{"model": "audio captioner", "dataset": "single notes of musical instruments (NSynth)", "train_examples": 184686, "time_shift_ms": 50, "n_mels": 64, "hop_length": 160, "input": "log_mel", "spec_augment": true, "win_length": 400, "tokenizer": "char", "vocab_size": 37, "encoder_arch": "fnet", "encoder_norm": "layernorm", "encoder_norm_position": "pre", "encoder_activation": "gelu", "encoder_mlp_ratio": 4, "encoder_parallel_block": false, "encoder_inner_norm": true, "encoder_drop_path": 0.05, "encoder_patch_size": [16, 8], "encoder_layers": 8, "encoder_width": 256, "encoder_positions": "learned", "fusion": "cross_attention", "decoder_width": 128, "decoder_layers": 12, "decoder_norm": "layernorm", "decoder_norm_position": "pre", "decoder_activation": "reglu", "decoder_mlp_ratio": 2.67, "decoder_head_dim": 16, "decoder_fused_qkv": false, "decoder_bias": "none", "decoder_qk_norm": false, "decoder_layer_scale_init": 1.0, "decoder_parallel_block": false, "decoder_inner_norm": false, "decoder_positions": "rope", "decoder_cross_attention_every": 1, "decoder_tie_embeddings": false, "init": "orthogonal", "residual_init": "none", "optimizer": "soap", "beta2": 0.99, "learning_rate": 0.0016, "beta1": 0.9, "shampoo_beta": 0.99, "eps": 1e-08, "precondition_frequency": 32, "max_precond_dim": 1536, "one_sided": false, "adamw_lr_other_params": 0.002, "ema_decay": 0.995, "max_steps": 2800, "batch_size": 64, "epochs": 1.0, "lr_schedule": "cosine", "final_lr_fraction": 0.1, "warmup_steps": 140, "weight_decay": 0.3, "adamw_weight_decay_other_params": 0}
Rows from block 7 of the text decoder, named by matrix and row number. Rows with one number belong to one attention dimension. Each number is 500 + 25 x the weight over its row's rms, rounded and kept within 0 to 999. All counts start at 0. Numbers have three digits each. After the name is the row's rms in percent of the matrix's.
# v: cross-attention value (decoder.blocks.7.cross_attn.v.weight, 128x256), inputs 64-127
# proj: cross-attention output (decoder.blocks.7.cross_attn.proj.weight, 128x128, transposed), outputs 64-127
v.9 102:496481469524464504486514515457504542506477558497490514500505496499534528481472525459517494542494503487444506431535429496505518473493496509503494494480493497503458538519505523509475460480530536
proj.9 105:522492486501502498527507480525513519488509534484528512452481492514528507537502482506528475525503468450502512539484459520475521518487517500500469464483533490497480501490484499501497496559550520
v.10 111:486478519491452493513483485523539447517504509477501511525532496497515480539474493482516461519474505471483509444528515459530500483479488491496462492523510512488496532470522474505471523517519515
proj.10 103:504500526461535515442451516561493491491478503544494464469469497473513530486507491503517492499503523477428518474529484467546484509468528509523455475505528502499500519461501521517464491511563497
v.11 102:488515487515511517513518466459511508517501429504480499497447498481461532524476495522490488525498551511489522495505477516450524516491474514535521441520525502517497486496502518448503485545474507
proj.11 108:508484492462489478518514465484521497489502514453498514507524528532477527528535470532488518508489435513500490500497533468469518500514519469506490487500518518511512486562520501517523490467467501
v.12 111:464497519485499464513524467473509547508508525444508492481497491510443523522562493484477472479520485522443465487473482469442494468498493531475535496494470518526481519494528507483542480475494518
proj.12 101:502531493512527509482483467482495474477517521457506512530551483470552497487513464506476480521513470522504479548504478486503448517520507459535496488498483438520510504503515488511489497472453524
v.13 107:527502493495494505481474502499518513461468476504499485493495505501510493517533558499498449479489496483448463501465470474495471467470466498494469472451452497508453470505513519521495505500465496
proj.13 106:504473454500569490464477435525509510517504518495522488463516518517469471469477526530467474490524476516503456504482512496472521506481493434491507493524525478510515508466518485526505483517509502
v.14 108:525496475503504506515539503486486473486497495514528483545488488497502549507483534515517475528524509507517503499501510559489497497487486525555513486499463505476550499473524510553521506512445467
proj.14 104:518498500505490543474474531552504554524455485494520548505514496474479508551515469518542490476452485509507503484480480489494526542473488463509495537476517533511523522482488485493494499466456512
v.15 112:499490509451452504539500496459533519513524460491486477502506512516483510549491446512535521463502494475471452481504539465485508507464532515487503484506534504521503500502482541509500482514454466
proj.15 108:507498520465519520487448439513509490505549502488472528462465493477503479526488491487520495510518479502541484492505525536560522522502452483538485504499495515511512507545521479505559526505526459
v.16 108:545523507467510472493501508495502482510493506482511522488500489515489517466486539529497545534490490484473515520543480526493516477554482527496522511526478511445452492505496496513487523500449466
proj.16 105:509530512485568476504480537504514507481495461518446479488576475503527507505486498483525512467520525463509469517482504504465470504517488510531462507502489475511454547513528515524499481491493496
v.17 098:489469478533542471499519515494495503466482470468495491506448506459474488520535508499541498508507557450501477511465471513517486490512494550482485510497499505477526473542467487519542499482453557
proj.17 093:487523515516497534519505471495455533497499489495484486487494546523412457447536506486494496504490514550512527505494503456515477501453495500507536476505513498457487452494493476516478505522483456
v.18 099:486519488477506495548478495503548532450484521534476506500483535514505546501508483542466497531476475497502535524532517544525501497488533494514491486499535502484501473524479474495515492500489470
proj.18 096:533478483478522514495476493502460497480540515544478524529467479489467484497500527497492521506526516487516518459534489525469509509500494487521509520513512523498476517507490509463493523483490561
v.19 100:487436489521534460527551518517489549466489508452481502537503511489480517475534478481505517541517502503479502515513474506525497465522503505519496531447467471492488471531455528475540488461484510
proj.19 101:506511515512503511515515485533495481485512537510452527486476544540454486473498517478504489466523538500465466504478447465538491544487496479495496480481490481555461493511519455424463522504511477
v.20 095:487508496476508498536512519483511484486484492482548457490522492449522514532501486510520467458486515511531526480516478472457488482511502519532499500473503486497472497515559493499509519515489489
proj.20 094:476517496516541472504472509528506463505471560509500477464509491489519502512525510456485481491498539512514462507488492483467505479512487485515458498521512491418509511566529482523505482492488534
v.21 106:483474475477503489509459483465502476549495464514524482457488539499513494507479515478493527514473486495476487480505548539517530514510533477482503496494469532468510513488507514548520509533498507
proj.21 105:489507500515493531524453535474525480478523483486509477548546526524496475481505474525513453523507508466525474502496510477503432464508534507502468448513470503491540538507527513510491495491508519
v.22 103:443480467565503500486515496510538492548543510526492506523495496485496477521528491526487528509504529495458513519527466519493521529493528456502477494521478491481525495515513502504507549495513525
proj.22 099:490482488504524504509554491465473519498490495540493533508508492482518501522503434514468453534449528520529504519506527554518526483480503505513531482548551498536451459481513536502500490516512484
v.23 095:511516471439496492508466487503499483507473484521562473529476511474528514527523478499515523542526486502530500471503500456494526457507515442491449490487481500488476519504495558470510494467442474
proj.23 096:476481524500483502462459528478516521551501514513515514469566476489517491477491496476506506487504485512463511495511493453505480500498528426521544474491481513537536490534537493481490510513537500
v.24 099:529507500531516513488552488517514440515513492527450496498509466494535522512503459454476504507541497530490481482481502496523488476508481497503487494515461531441542495500474502508498518484527514
proj.24 107:498506462494533526526483493527483523512483504520472534484520476511469465498533505475503499498476524511472521492499503464530527542538514466518526478540508515518500501528474495484467488497533491
v.25 086:475496484526469492486490501466531504462489481502502491516473460523540535514526501439480508517457555495498480473517481505554473476497568557488466502519503541487533512491507541484510522465502453
proj.25 091:476483463488495531506519481508529481511487504522508532500485493505480511510490479519536527490501497470469577490491516511503500518497505508493494534513536495511471461480489476522430505499490430
v.26 108:488513517454490505530485447502479467538502486505542456522461553512491531419502541495469505503472499490554491487521522503563540541476507504515504496489541476481473510483510500563505510514472532
proj.26 108:463541500442501510560535528502491478490510468494474513527507487506562491529503484537494461503519519494498503509516503477450520483502512450521498481493484492527480454487511563503465504517516517
v.27 100:503522452476495456556445548491492468504455516490502523448491521502512506540524536494523507546490566508488520481535499535504486511537512485508511533539519506474487485486515468496478446550472464
proj.27 100:462503483501533510480517464481472502532497482505458469483506505498500466505496575511471512491494502506503514494457477511456513520508493517535485474501512496482476552503470519546550475532503502
v.28 092:469480522519525461472462488556486510503505445519506492504449497538521475500464502519493519512521523495506526517558483491514507480498503479526461492502451471454510473509494550504490542512472529
proj.28 093:514486484438498503540504503475455473538460512451507535480495498488507520507492488476500464505497554464552515524458475502479515506451517497499550524503486509536510496493496515528474522507517489
v.29 096:472472455468502480492526500454521460534478511518487511495478496466520508446503462492499510495529505478495479498501512463529507496516509455494494467481509483516451494525534525509481540506449461
proj.29 092:503521425524493524495464482497509496508516524526500534493504523490524507491500488468475511519453462501484498484463495511470495527518511518510529476441474500483476532487514467487529554469532541
v.30 105:490530531479511550473487463472502468494471481519517511475552478506498510473477501502507484538535526487508479537484534502481486504522557514495506531497468489525508500475516470490448480529558491
proj.30 103:527483508522461530515514499471521496497513465456490485459532542468527501521455497496532468516529535519452469501551516475543473513494546511521454488488492508481509504493512533512503519505478528
v.31 101:525514477479496502476517483499449477525471493501504541500470494496533487478464526461466480447474465468562537511487523494523513521491552530487458506500511503483511499513483474512544508492479501
proj.31 099:531514487506498506537523517525485450473547465510508499523491474571491496549501515500520493491486525479450539500516520473499503536457481454488502478486527477498492470475479524524498534462504556
v.32 104:504460472446540513486518470488514469471502511507539477526477521503501481501517481515508506463501474507517471498472492524463527524494469507488517501532521485514495500510491516521514479532453499
proj.32 105:506514498532524531487476544497508529518488472487472487488477532549557521567485485455516487512518504529521489475506492490514473495509501524529517504538519540528518499523485517482516492504511531
v.33 093:468469526492499498502463468488500501523520543501535500468521505516481469530478487462508443511540465507479470491515481478501511494485491505559504498527512483505481513444520518474511507538509466
proj.33 095:525441479505504493478502485473472470485531491516483541512525443557512468504493468493541535512470509512516501477526508521479521464487479479513496485497532526508527513489495491515501494455502537
v.34 102:512491496490487461503565535518509476507522501471499497505479502476577505490513490492533476533505554474526535521481465491499518456509503494487487532513527521445473540460478482495474507459523508
proj.34 111:461504487507486477524453462473485485469562499469504509511489489478533522489522518488510534530503549510475484497502509537505521488492477527493512473551460495482507493500529487501445524493497475
v.35 101:556507496454461478532493516534462477466527504504484551494553473528507450473503507517495492516517490468519480457496466551481519489498530516512491500475490517512490498523497480473519524508501493
proj.35 093:479484480479494495513501490539499453458448496544485494473508505522483435492504552495497519501461512514517492511451498531505494511473496544444543487494490506510493505493500524570517522534498465
v.36 091:494517501521460474482543507529517489509472502485499499478502494482477514459492500507453513462469493543477523518513488512455476505477509517469475521517516496533517472433485476451541505500511533
proj.36 097:517495549450498534479456503476531473522515457500498514505503522516507500492435512522466503480503531533495582520510519525487486476491498499495506459517502508523497501461536552475491526458496501
v.37 092:469518499467491435511521483485493511450516546468495517490488497481542464470502527504534458546528568529546515538479521471492574492475486495477524477524517515508504513480500474510489469488523546
proj.37 098:493540529498504458480515487501455493513523524513464565477462490486510487463489508509484494493488516539449484497498538558493488530455507551471498494502505544499523503487485505527465526522456503
v.38 095:504497512494533534526513533527501503499509500490514524505566511512505455497473493510537459519558503515507485495539535509477524568473502516509536488500497498509461504481496497522492530527519493
proj.38 096:539515475477491488486462511496476494507464468537484493473495447481507515534462538513507528498467447542518478511504512502496500531506470492515501479486508533496513515511542507493522484509514442
v.39 092:535516479490500479482499543493475509509477453502510520454516510533481526493506503474521515498514474516553522516505533534488509469520481472527500470479546489476466501498470526509439500482487506
proj.39 095:455504480507528505487477542524468496500509524475481490468495441496528485501538477495516499534484536542498536536520447462510516503490449508479512517499521452529517533507547494474552477463490491
v.40 102:448446486512522500490477480483485482510466457518514466489482482480547505485482507522529568529489511502525547504447488450486497476497496443481544494489500550512548498528491468500486459465476489
proj.40 102:487554497514531465454504475507509530504523485510537511549509510486520550492497515505487497523505519501487467542515495476532526542514481537486495503458499471528503524530462512512516499513477479
v.41 090:493469539569500514456520462474510511482505470496534551534472464504488478504477457499495507510527529500515514516482459520495496520465475507533482517524487510475521486471476553487499494445492496
proj.41 087:552496479526490547500498509494461503485528505502519522495537499471447449548521518563488538462523526540451505501513477520514518505457513548525475511497495488500490481512465501515466480506518500
v.42 089:502553460472531494517471467520503472536502474518494457472502461519478475470519518519534518496501512524547495469530515473513526490544482473487523516485506515493480473572441513530476521515520479
proj.42 089:501501489530489533504518491528497520501482482488451481487538491488464534486458484502517531487461528568510494520459469508485498504513506499469526433513523499499460545492505507473515519520507559
v.43 096:523512489536466520497497501511502470473445506504509477495513517468550516489523543516496495499462489497493546527509491567488542521497516537482497466562502473514501487483495549504511488520526507
proj.43 097:455529544470498497500503509472511448516489498526494511477512535524542499502532529487503490489526465479549505546459517528475540494488522511502497503496526510470527476480466554482504542504479504
v.44 098:481494490465515551503495483478492531477518472532493486471467468510491503523478537480453537533482520537470461469497490509509530441509473494505501513518482474471486534517547482496532486504444479
proj.44 111:517532462518509503453518469510464548502462498451498526498527515529468503506484512478492458553463520489511473502507530522499454494504484532529519467486497497455491475538469502512451486528487509
v.45 093:519519500495545502498500461466467539501542477506509485498509485497474507512454536477425510481518483526463476479512466498497481483480458488557467531463518561502466498513448480510531540496499506
proj.45 091:516518505487473507502474500459499536488489506484471507493464511527496462495480479465475536520520492480493503465503481532490474482514487465504455495499496501500514515515466500506489516514498477
v.46 094:472522518469461526474491521506482496502519492501458521500534489523499446523490519458471450498506477491514510495517482504494535479492530463542502513509465488513497532471521504486480495503507483
proj.46 089:550526518502489461475479557515495451491452520502548555501501503492491440487493522486505450504461513510504526511524529530536496500458499511492488496524570535502460536530517510512506511470495506
v.47 092:491466504466488492523450540472499496480450546512500491518527535556487484480538495444505493529501538472500481512526529543524527514520495500528476498461475532487485482532474519493473488521522498
proj.47 097:437507486459502499520494484488483490470538518543519517447508532514490524523482459540461511456506539534538516497502463524477514474521481529527495497504495554525484495506530475551474477548514483
v.48 101:462474494523457505562509530501472506465483499495525515509476475466505484539558497517506484507525515519514478489474536452486467526507487531500484540498531513534509501539493517530498500472471523
proj.48 099:537515485501519488518494484489443457513507535505534506492512444474500481492454481514502477465478472531460519482500492483476499454499495510488506503511487472464541480534472511503504515475474499
v.49 096:463490570497508502514505457540518515494499491506505498483487524521498485488454520494527511536474503524481555461521486475525455469507473495467509473502535477504516487485492527517538500463509481
proj.49 091:511510453523477502507517511512562478455479486518498477478484513506504462482499480498496481558519498468461495523496485462456483467445464536545546536523501513527463510516513507549493481509521494
v.50 105:479555473489445496531512480494476495531491464469478507518490522532480521463471512512467520477501527511485515501507461455484556505511491521511512474488537517482488475541493532491513480484518504
proj.50 101:513482484504500516460510503497488484505517532535498490508506478507459538464475571490461530461474522494486550531541486500472470502458534538490548513512485473513524523530534467510488498509535501