python train.py --model="audio captioner" --dataset="single notes of musical instruments (NSynth)" --train_examples=184686 --time_shift_ms=50 --n_mels=64 --hop_length=160 --input="log_mel" --spec_augment=true --win_length=400 --tokenizer="char" --vocab_size=37 --encoder_arch="fnet" --encoder_norm="layernorm" --encoder_norm_position="pre" --encoder_activation="gelu" --encoder_mlp_ratio=4 --encoder_parallel_block=false --encoder_inner_norm=true --encoder_drop_path=0.05 --encoder_patch_size=[16, 8] --encoder_layers=8 --encoder_width=256 --encoder_positions="learned" --fusion="cross_attention" --decoder_width=128 --decoder_layers=12 --decoder_norm="layernorm" --decoder_norm_position="pre" --decoder_activation="reglu" --decoder_mlp_ratio=2.67 --decoder_head_dim=16 --decoder_fused_qkv=false --decoder_bias="none" --decoder_qk_norm=false --decoder_layer_scale_init=1.0 --decoder_parallel_block=false --decoder_inner_norm=false --decoder_positions="rope" --decoder_cross_attention_every=1 --decoder_tie_embeddings=false --init="orthogonal" --residual_init="none" --optimizer="soap" --beta2=0.99 --lr=0.0016 --beta1=0.9 --shampoo_beta=0.99 --eps=1e-08 --precondition_frequency=32 --max_precond_dim=1536 --one_sided=false --adamw_lr_other_params=0.002 --ema_decay=0.995 --steps=2800 --batch_size=64 --epochs=1.0 --lr_schedule="cosine" --final_lr_fraction=0.1 --warmup_steps=140 --weight_decay=0.3 --adamw_weight_decay_other_params=0
Rows from block 7 of the text decoder of a small audio captioner, named by matrix and row number. Rows with one number belong to one neuron. Each number is 128 + 24 x the weight over its row's rms, rounded and kept within 0 to 255. All counts start at 0. Numbers have three digits each.
After each neuron's rows are labels from the 100 texts, of 14976, where the neuron reaches its largest size: "fires on" is the input token at the peak. Only what is clearly more common there than usual is listed. The data: single notes of musical instruments (NSynth). In brackets: how many of the 100, against the usual share in percent.
# gate: MLP gate (decoder.blocks.7.mlp.gate.weight, 336x128), inputs 0-127
# fc1: MLP up (decoder.blocks.7.mlp.fc1.weight, 336x128), inputs 0-127
# fc2: MLP down (decoder.blocks.7.mlp.fc2.weight, 128x336, transposed), outputs 0-127

gate.236:145148118154128083133103114152137132096086113113091129157103100159165096116130110084183136122127134119096144098138121107143162137097128149105157157126118099120109110123127136113137118181166133155108102106173146139119102136191102123146089110115142113114172149145166164107141111137147092076133101112127115133102135129098139145092137149121115110156175119086152149133135115158100119105153
fc1.236:094146122127161162114156134143126091120120158109090161125142140141164116155156145115071137133100144116138134125127168117125094128112140135150112113157165147105083157125125111131083118109105132139167144106077089163134100127107103127133139133149121115126084140134135185134169111118105130102157126153138184150086145126123094140069122110096144125101096129118117133166106112161136099172146
fc2.236:117164112155118117138118081145112106085134124119150132148080118130063162125134176136177098122111163094121092162105185120117166100115114111141105121116108131160157111124119183135148106143164125091146106122141172120152140130085144146150128109140102071160137139135152118146132120154126120132099112133127117130154119097137141153138130116135113112129134159081121096121109089118130147075098
fires on: " " (97 vs 11.4)

gate.127:140139126100095117116121141119129122139154123096174153135184116105119100128103192123161078100162118118105134140125118099123132112132122149119152175137102160141094065118142159152136125090070117139129095107163141140150131106144119121112124176119126122123131150187110107112146147127139182176115117118124144138068142132141117107120098106159158152115086114118148135136120152121140118098119
fc1.127:102120111145149152116123171152156110158109118126156096174135129167113129152077115074146105100148084109128136128161096153085157091140130119104101155120150142136166138077145138104144140115116109107140134144173167113120171149120141157091153139127101110103099104120124155125179168126105146148132125145127125128109154136122162130152162132130134090131134122167170163158137091142131128165126
fc2.127:117104149129145166110100155141102174129125086132114099104134125113155108099132157121124117128086150130090147110136087169146131147158155121136116137132099123074154138103094111087166142103136075151133158157124134132120172122121060105145117111103121135109165084098137124135137149135106090088076159149136141108162138131138114126101150112136109157133118108160125125136115107087172122150116
fires on: "5" (87 vs 2.1)

gate.315:095164115120096140143135114108167120128143138138105126089081121137094113145163145138096152148143093155146099103169137139147167146099096137115136184125120112181150147164138109091141127122147149149172103166132159136150131142159128166101142153116139137107138160135117114133119116081132095124114107160148144118111186109154131111167111105116144116109189096100127132143127165116089127122145
fc1.315:158113153140086125127132117174136150129121124125107165141107151114096148138158139164111135087170112117137186086123135122133154113137141117164091160151138131141127132144109163100130107116100085132152082106099113140077099117141145125145109134124107130146131075133126130113139100114088145107089109110131100122130127068108161117158178120070129146126111134121138153169119157151107142160167
fc2.315:097156122108137159137103149116101117089105149106109153137133166144148119080131158121168124167146114125139134135095111113147136119146148168126120108091141121172169127090115104115160107082127190067129157170119095159122102106100147147104141159090157160158134178160137095126154109163141162125108132124158123100145103125139134117145127105145133118105163133137139116144135120123117127095163
fires on: "5" (85 vs 2.1); "0" (15 vs 1.8)

gate.126:116135146137120128129103094128089132136118144131150163196175140099079146128096131118151128125111165114116162172118159130121108101123124171084150105201149143158106153150090099088119147086168126163146135102154146108114140130096114122139114083133130130167127145116143083135162129160153119109125121112124155162120154121126088134128146138167152145120135125157144124111101116153113135108155
fc1.126:116138170133159095134099124142122163107165153153132135090130164096129132157152107121140119121141133118122155122163169167136139134141118138157180166116118156167111118161158147126073099119127101139108128162094114104123158131097122135167131153084143133112133140102142102136120143151127142174138099065151111114148135103065138113135088123112161090118163130158154127137134108139109140130080
fc2.126:132104139159121172084178143142159128114100120149134146153095112122168089106120153155146155151088119100146121174111143091141119127140076144146100124119111147132137134085120132183150126187111149155108126113138112138146121153116144154112095157143133135134124145107142159159183093106106121143110125092114104154124109108169163084118160126130111123094109163088134138122157129099132127152116
fires on: " " (77 vs 11.4); "r" (23 vs 2.6)

gate.180:109123158139100128135135101114123143131158090119115160134139155109101159168155174112107116104162129119115120138068084146106166145141141138121136102155161171175104126136153144111073160134141152111118099070120093125114125101101145124094107148192116154123140161114109125111130081160118080135118117097154122129113148076141155115123110099120153142120109133112125147131147165142134138144135
fc1.180:110128121172126145110142139123125100107153160145135106123143169098139145168151118130128103141099135152132125142156181127147055119140102059094145142088086137158143144123105103119136122150155179140144111151120143126135108122120117115152132151081120093142092127165146150105131136125124123157139148149131141177082112112145107119148169129142147126135096145126143153123131082107136072081126
fc2.180:178144137091107127140142119126110167084137123148107119114112092144135164147122146135115127152107108160113134097159108123105155131127124128119158178112132185135146144151102161174140125150137101139147157133111080138120149118113145124153094104141078160145139120097101147127122107155153149138191149120135142111160112156114087131130138164168151126104107084157090132136126107143149171176150
fires on: " " (52 vs 11.4); "r" (48 vs 2.6)

gate.219:094121145130109161144127156154129163107107121131102154095118160122127078121108159137122170118098110125164149149142105133121122114164166093115143124111133113125209111094136137126101158103084145144106140095115167096125125105134149121103122104133154120124123158153115095104106159117153089161129123094109108114157136153137138059151130146097148100133177115107150118110128144110088093146111
fc1.219:170153095099154112127119135157116097129131145126127141087089135090118154126155106166130123131120125111141102090114120121094145122140118178124147075116137130119142072089116095110117113110148111124153123120113123115134101164156103155143145103109080137129075179118104099096131101132161168156156122137134157159120182151117141125101108144088122116143125167132159122146149129128078100137159
fc2.219:116084155117102143149131101072134156144147094144113154182129112127127160115180139104145111119108106152110168092102146117152144109115127128151158136147093140106146164136151105105144142123129141091121103097158139119162120122131145126154139137128146159124156091130146188139077119134118133159157116099115083102141092171133092128119136125139112147093138087087093136096129151136137137103081
fires on: "c" (61 vs 8.2); "<end>" (9 vs 2.7)

gate.162:134113117141132143111088145197102095103153135139133124147194132130142126105109155128132168123123131130067125108113156095127128111119147117153136118109134115115155130091182096133083141149117117167111174123117091123121085128125134121126106129144092192081124082083154099120103114134115145120153109126119112111098140179120139151146110124144140142120131101110135153164122177127151149118145
fc1.162:176159085169142106116113158127147119164129146149092155130130099108146113167112136124124158147149098140128140099165146146146118135084082152111145125128094167130095152107142192158111096128152117123143129123103121153101144170150102172125133156146149090159097153182112121157091122129117106114122096125155138136170135103136093149128186119138082145118134125130112124149128103118137145126132
fc2.162:144096161122098125123148126105127105141137122093135150140100125119114103144072100103112169148178112090166148126140128131106114107086151144121115128134124080105136125148155109105119135105097135159189127105150105107132129076127140136111082149125108104153149126145138157150141116117143131169138097121167140095156156103109158170143049120126115149127111134114163128103107132156101102125088
fires on: " " (57 vs 11.4); "o" (19 vs 5.7); "y" (13 vs 4.2); "<end>" (7 vs 2.7)

gate.212:107109134146172145109115105133122106144160116154141149131143118109165064108131114143064156133138081148117106157117131125114128112105174113139120115138107092117109114087125108149112187170149138132147136096144116153147130101149106115146109114174133159131097146145123158139120158131101132145070130109152139106146135109123131122171117143107170121195123063114154136135119102126110140110127
fc1.212:095121063115119117120150137084136123093117144143110137153106133112106111124132104158148109136127132155141097139121138117173121078123105140112147185143182086146166111134109151113082103152096129134134152125118106135120156116115126129169079104109098171124143177108131138140133150109135129095118109131110147093154118106112100123107131126155126134153120052096169119115149164112108099139104
fc2.212:116118085157122146148088141144076155119154178147126124110113121127122108101116097174076141134097115076125157075132141139116130119139159115131143147094139151081102169145119127150132125115110096125102164114117119098132112157092141105146126096135116115075140131122151110149138117136132120073135055146107116164108150117124132111145148140101141127152141168105150158106142146144094146125158
fires on: "c" (43 vs 8.2); " " (29 vs 11.4)

gate.213:140138107131108096100116133130137163095159110128133090121128135103145160153129160170105120105119172112131103106096117148133120175073124105139137106129137087138142090117149154106136104096157154113103146151097143128149112146073148120134112126163147148163093136116128139108140107133108088134093098096144146119112132201142142080150145140125155150142088115145122140130111068127105166106105
fc1.213:102095130100155129102182136083141137103147126107112117109156102116102093100123148147160137126128124119173101136163085115117138115140110098098158144093142155115137070118121111152150111153124145162106120139137120108103130164083158117120086120126091134114159109087104141104148147141091100114099137082075146163112164144142104093118150087103150155137145131166131146152137109136113121113134
fc2.213:143109134095149133146072181153129153078094163124096183117142107164098153122094132112169143125099128087114133118113082125153117123121145115120085132123136147133104136138124130109085100122145086152103125146125118108151149151108137115127122152149119121110109133206122133135075137150122165097128152114160116115075161140122143130117134148139114101151164091138164134119132096137147111158138
fires on: "c" (46 vs 8.2); "#" (39 vs 1.2); "g" (11 vs 1.3)

gate.7:130166120116116110104138161131144140120141104150127122182168119104142120113103135125098182107140132145136129080097149150154155143118105122078136081153106159094149161135142155116108111095134098085141133147158158137171103145121134176097144122080089137138112166161127116154135166151193131161141143109117162151108152143140103118146165112145148148157150145139140138154116129113133115103132
fc1.7:107105116137154127157085150163108167125132130129104178102114129104144129135089118142171143095125150126112128164128100172115109134141118098119166137129156108152152107083157135061197103145109131094107124117181109129114121107108120138144120136136174157126074113097124152155135117140098155172139121148125121127137128138147113130124102116087126098145101155094142105135105132165123145125170
fc2.7:126100113137123162151132106089136097097139103109107139088077138145122163168102142117119139136107120154114149127140108113102168142107113103108105144151151132125141110129111127130126131111111080128146096119128120148135115172077108176091149160158111151110126121117051092105155126154137168171138140159167136137169092102165157098122108121175126114127134125156149107103125110140097110146141
fires on: "5" (84 vs 2.1); "0" (14 vs 1.8)

gate.207:088158121092136161151118160134113098139104141083176083150107134116108135113105130117089129127141134107104098153122096152187085154152155128181079106094106158121132130117141141116165153088167135121136131126106149111095109129157144136122118148127148125152134101147072142148120147112131115123110100109102136118149162073151141135163139141159139137088143152120150094136093128142140090128123
fc1.207:128160102103104096117116150130112154167119146130138134101140112110147118078139124085174152096123139059147117141086128085102162107138164141108170114118104128108155149170074156148127162129131096115133117096104194067140120086169116130129142150130119131100153120153099117130114124172118119110125128130131127153112138103136128087163151151140111110149140116099119107124115108133108135147132
fc2.207:143131118141134173141132127122149122079082088105127130113136150103148113143112163159117151131172135184121104161127154118121144113140107097121132123121136111176148079131122130135163091098122143104140129123170109114134159126182102076158144151129124048115095154145123113143156082126097104134169130118123115127149111145097131152134138142136095137071134138126153099124124134138120113168102
fires on: " " (100 vs 11.4)

gate.84:145188141130127105153158105157099130123137108162160171135095181139134125164094128127141095156158114159088096130159100137156099127139133144154126130154100138126115088119143156125108113108147131164084111175106138099131127164117189174132130135106148157106163123094089134146104182113138151126144098126148118161135125114096127127168138148116166133094117131131143085125139130122114111139123
fc1.84:131158118085156101128163147142163139125097163096140121110124114148180134113128108109137113157089151133085122151092084110091105132169100146137116110088091113081106144135116134126123094150140105132105133115134104120131131136140122135133134110147135115132121108118135152184133130129066123136123086123104117155139155155080123087100098185134111095122083164135109148137125146127142112094077
fc2.84:121127148076123144139120148119091133133160116134110151163137126158115130143120128118109120123116147140103097131112207137161152135105159137168176109116105165164141131139148136112115118149141118137104115173132117124178141095170166152087138123112102135114108105125147126127133120161192164114124117145111092140161086125106143170135144093110123103148129091173111140123095150086105095148127
fires on: " " (78 vs 11.4); "y" (21 vs 4.2)

gate.225:137134117100068144156144156147135106142114115148137171092109093084138179123116081105116136158120137073147104116114152106121133132123136136132136134132141126137128152130148125105126116168130122127086161109093130131151082110135137110113116161132150182120140153106138146166145099172089149134098150181139128116104170097094131095118152086093102145162108135107131139143160075134129114129129
fc1.225:132098196118129145139121144105165087120104144131174125115143142115154117159107123132069128144130167112131152105113158131143138144156138154122160145106162119155150146125114105135139109146136121135096052110121167099175081124127142127139116131139134139126115124128119194120122143121116156124162157170131121104154181139135114118110116131086158113133156147073136189100118120129139125130118
fc2.225:124140113097133160139145111178113149118147145098132179106155106149128148122115167132155147149135138136090102140137105120119124090118141086118096125170126163160093104112102114124160115127087116139082109141154096145159095117110088112161153161088118130160131140137177112150177140109121124140148156114118142149081140122136136098141131114166112090091108085183120136122153117119114162115138
fires on: "c" (99 vs 8.2)

gate.141:127142127133156080108136139124124115148180108125105125089129135138152117112151117108151153114114121105108095079129124117095163136118133175113137148155108112156120107140118078132119135096126111146139150126133095133130122104123076130129121128089125123127173144134114132139122151102115122151141189079100114146138172071094164101153199128114127110123108157150129098185145125085133136119167
fc1.141:121148137128144152122116087108082144101125116111077129140127095135168154133124137101145142115113119133145175128126116100159114106128120122148137095080132150062127138126152145105158155099099105129116112123134166116116142129088096153080099168077168110125170116108124144125161092141131131129115120136133120112096178122125111114115154080095114122088109115105131150156093115169086093133112
fc2.141:115139137168142058106152182174138091129125147092121140122123106153129132133119120117126111090169114120150125128153100109094109105125081173127078119123139110153118150147125095140117098143102111104169119120109122128103107099138135133143117133144125122129145132113135095131110183153121147142149095121159168097106130121120143131104147164113203174113102120099139126120080092104152125137154
fires on: " " (89 vs 11.4)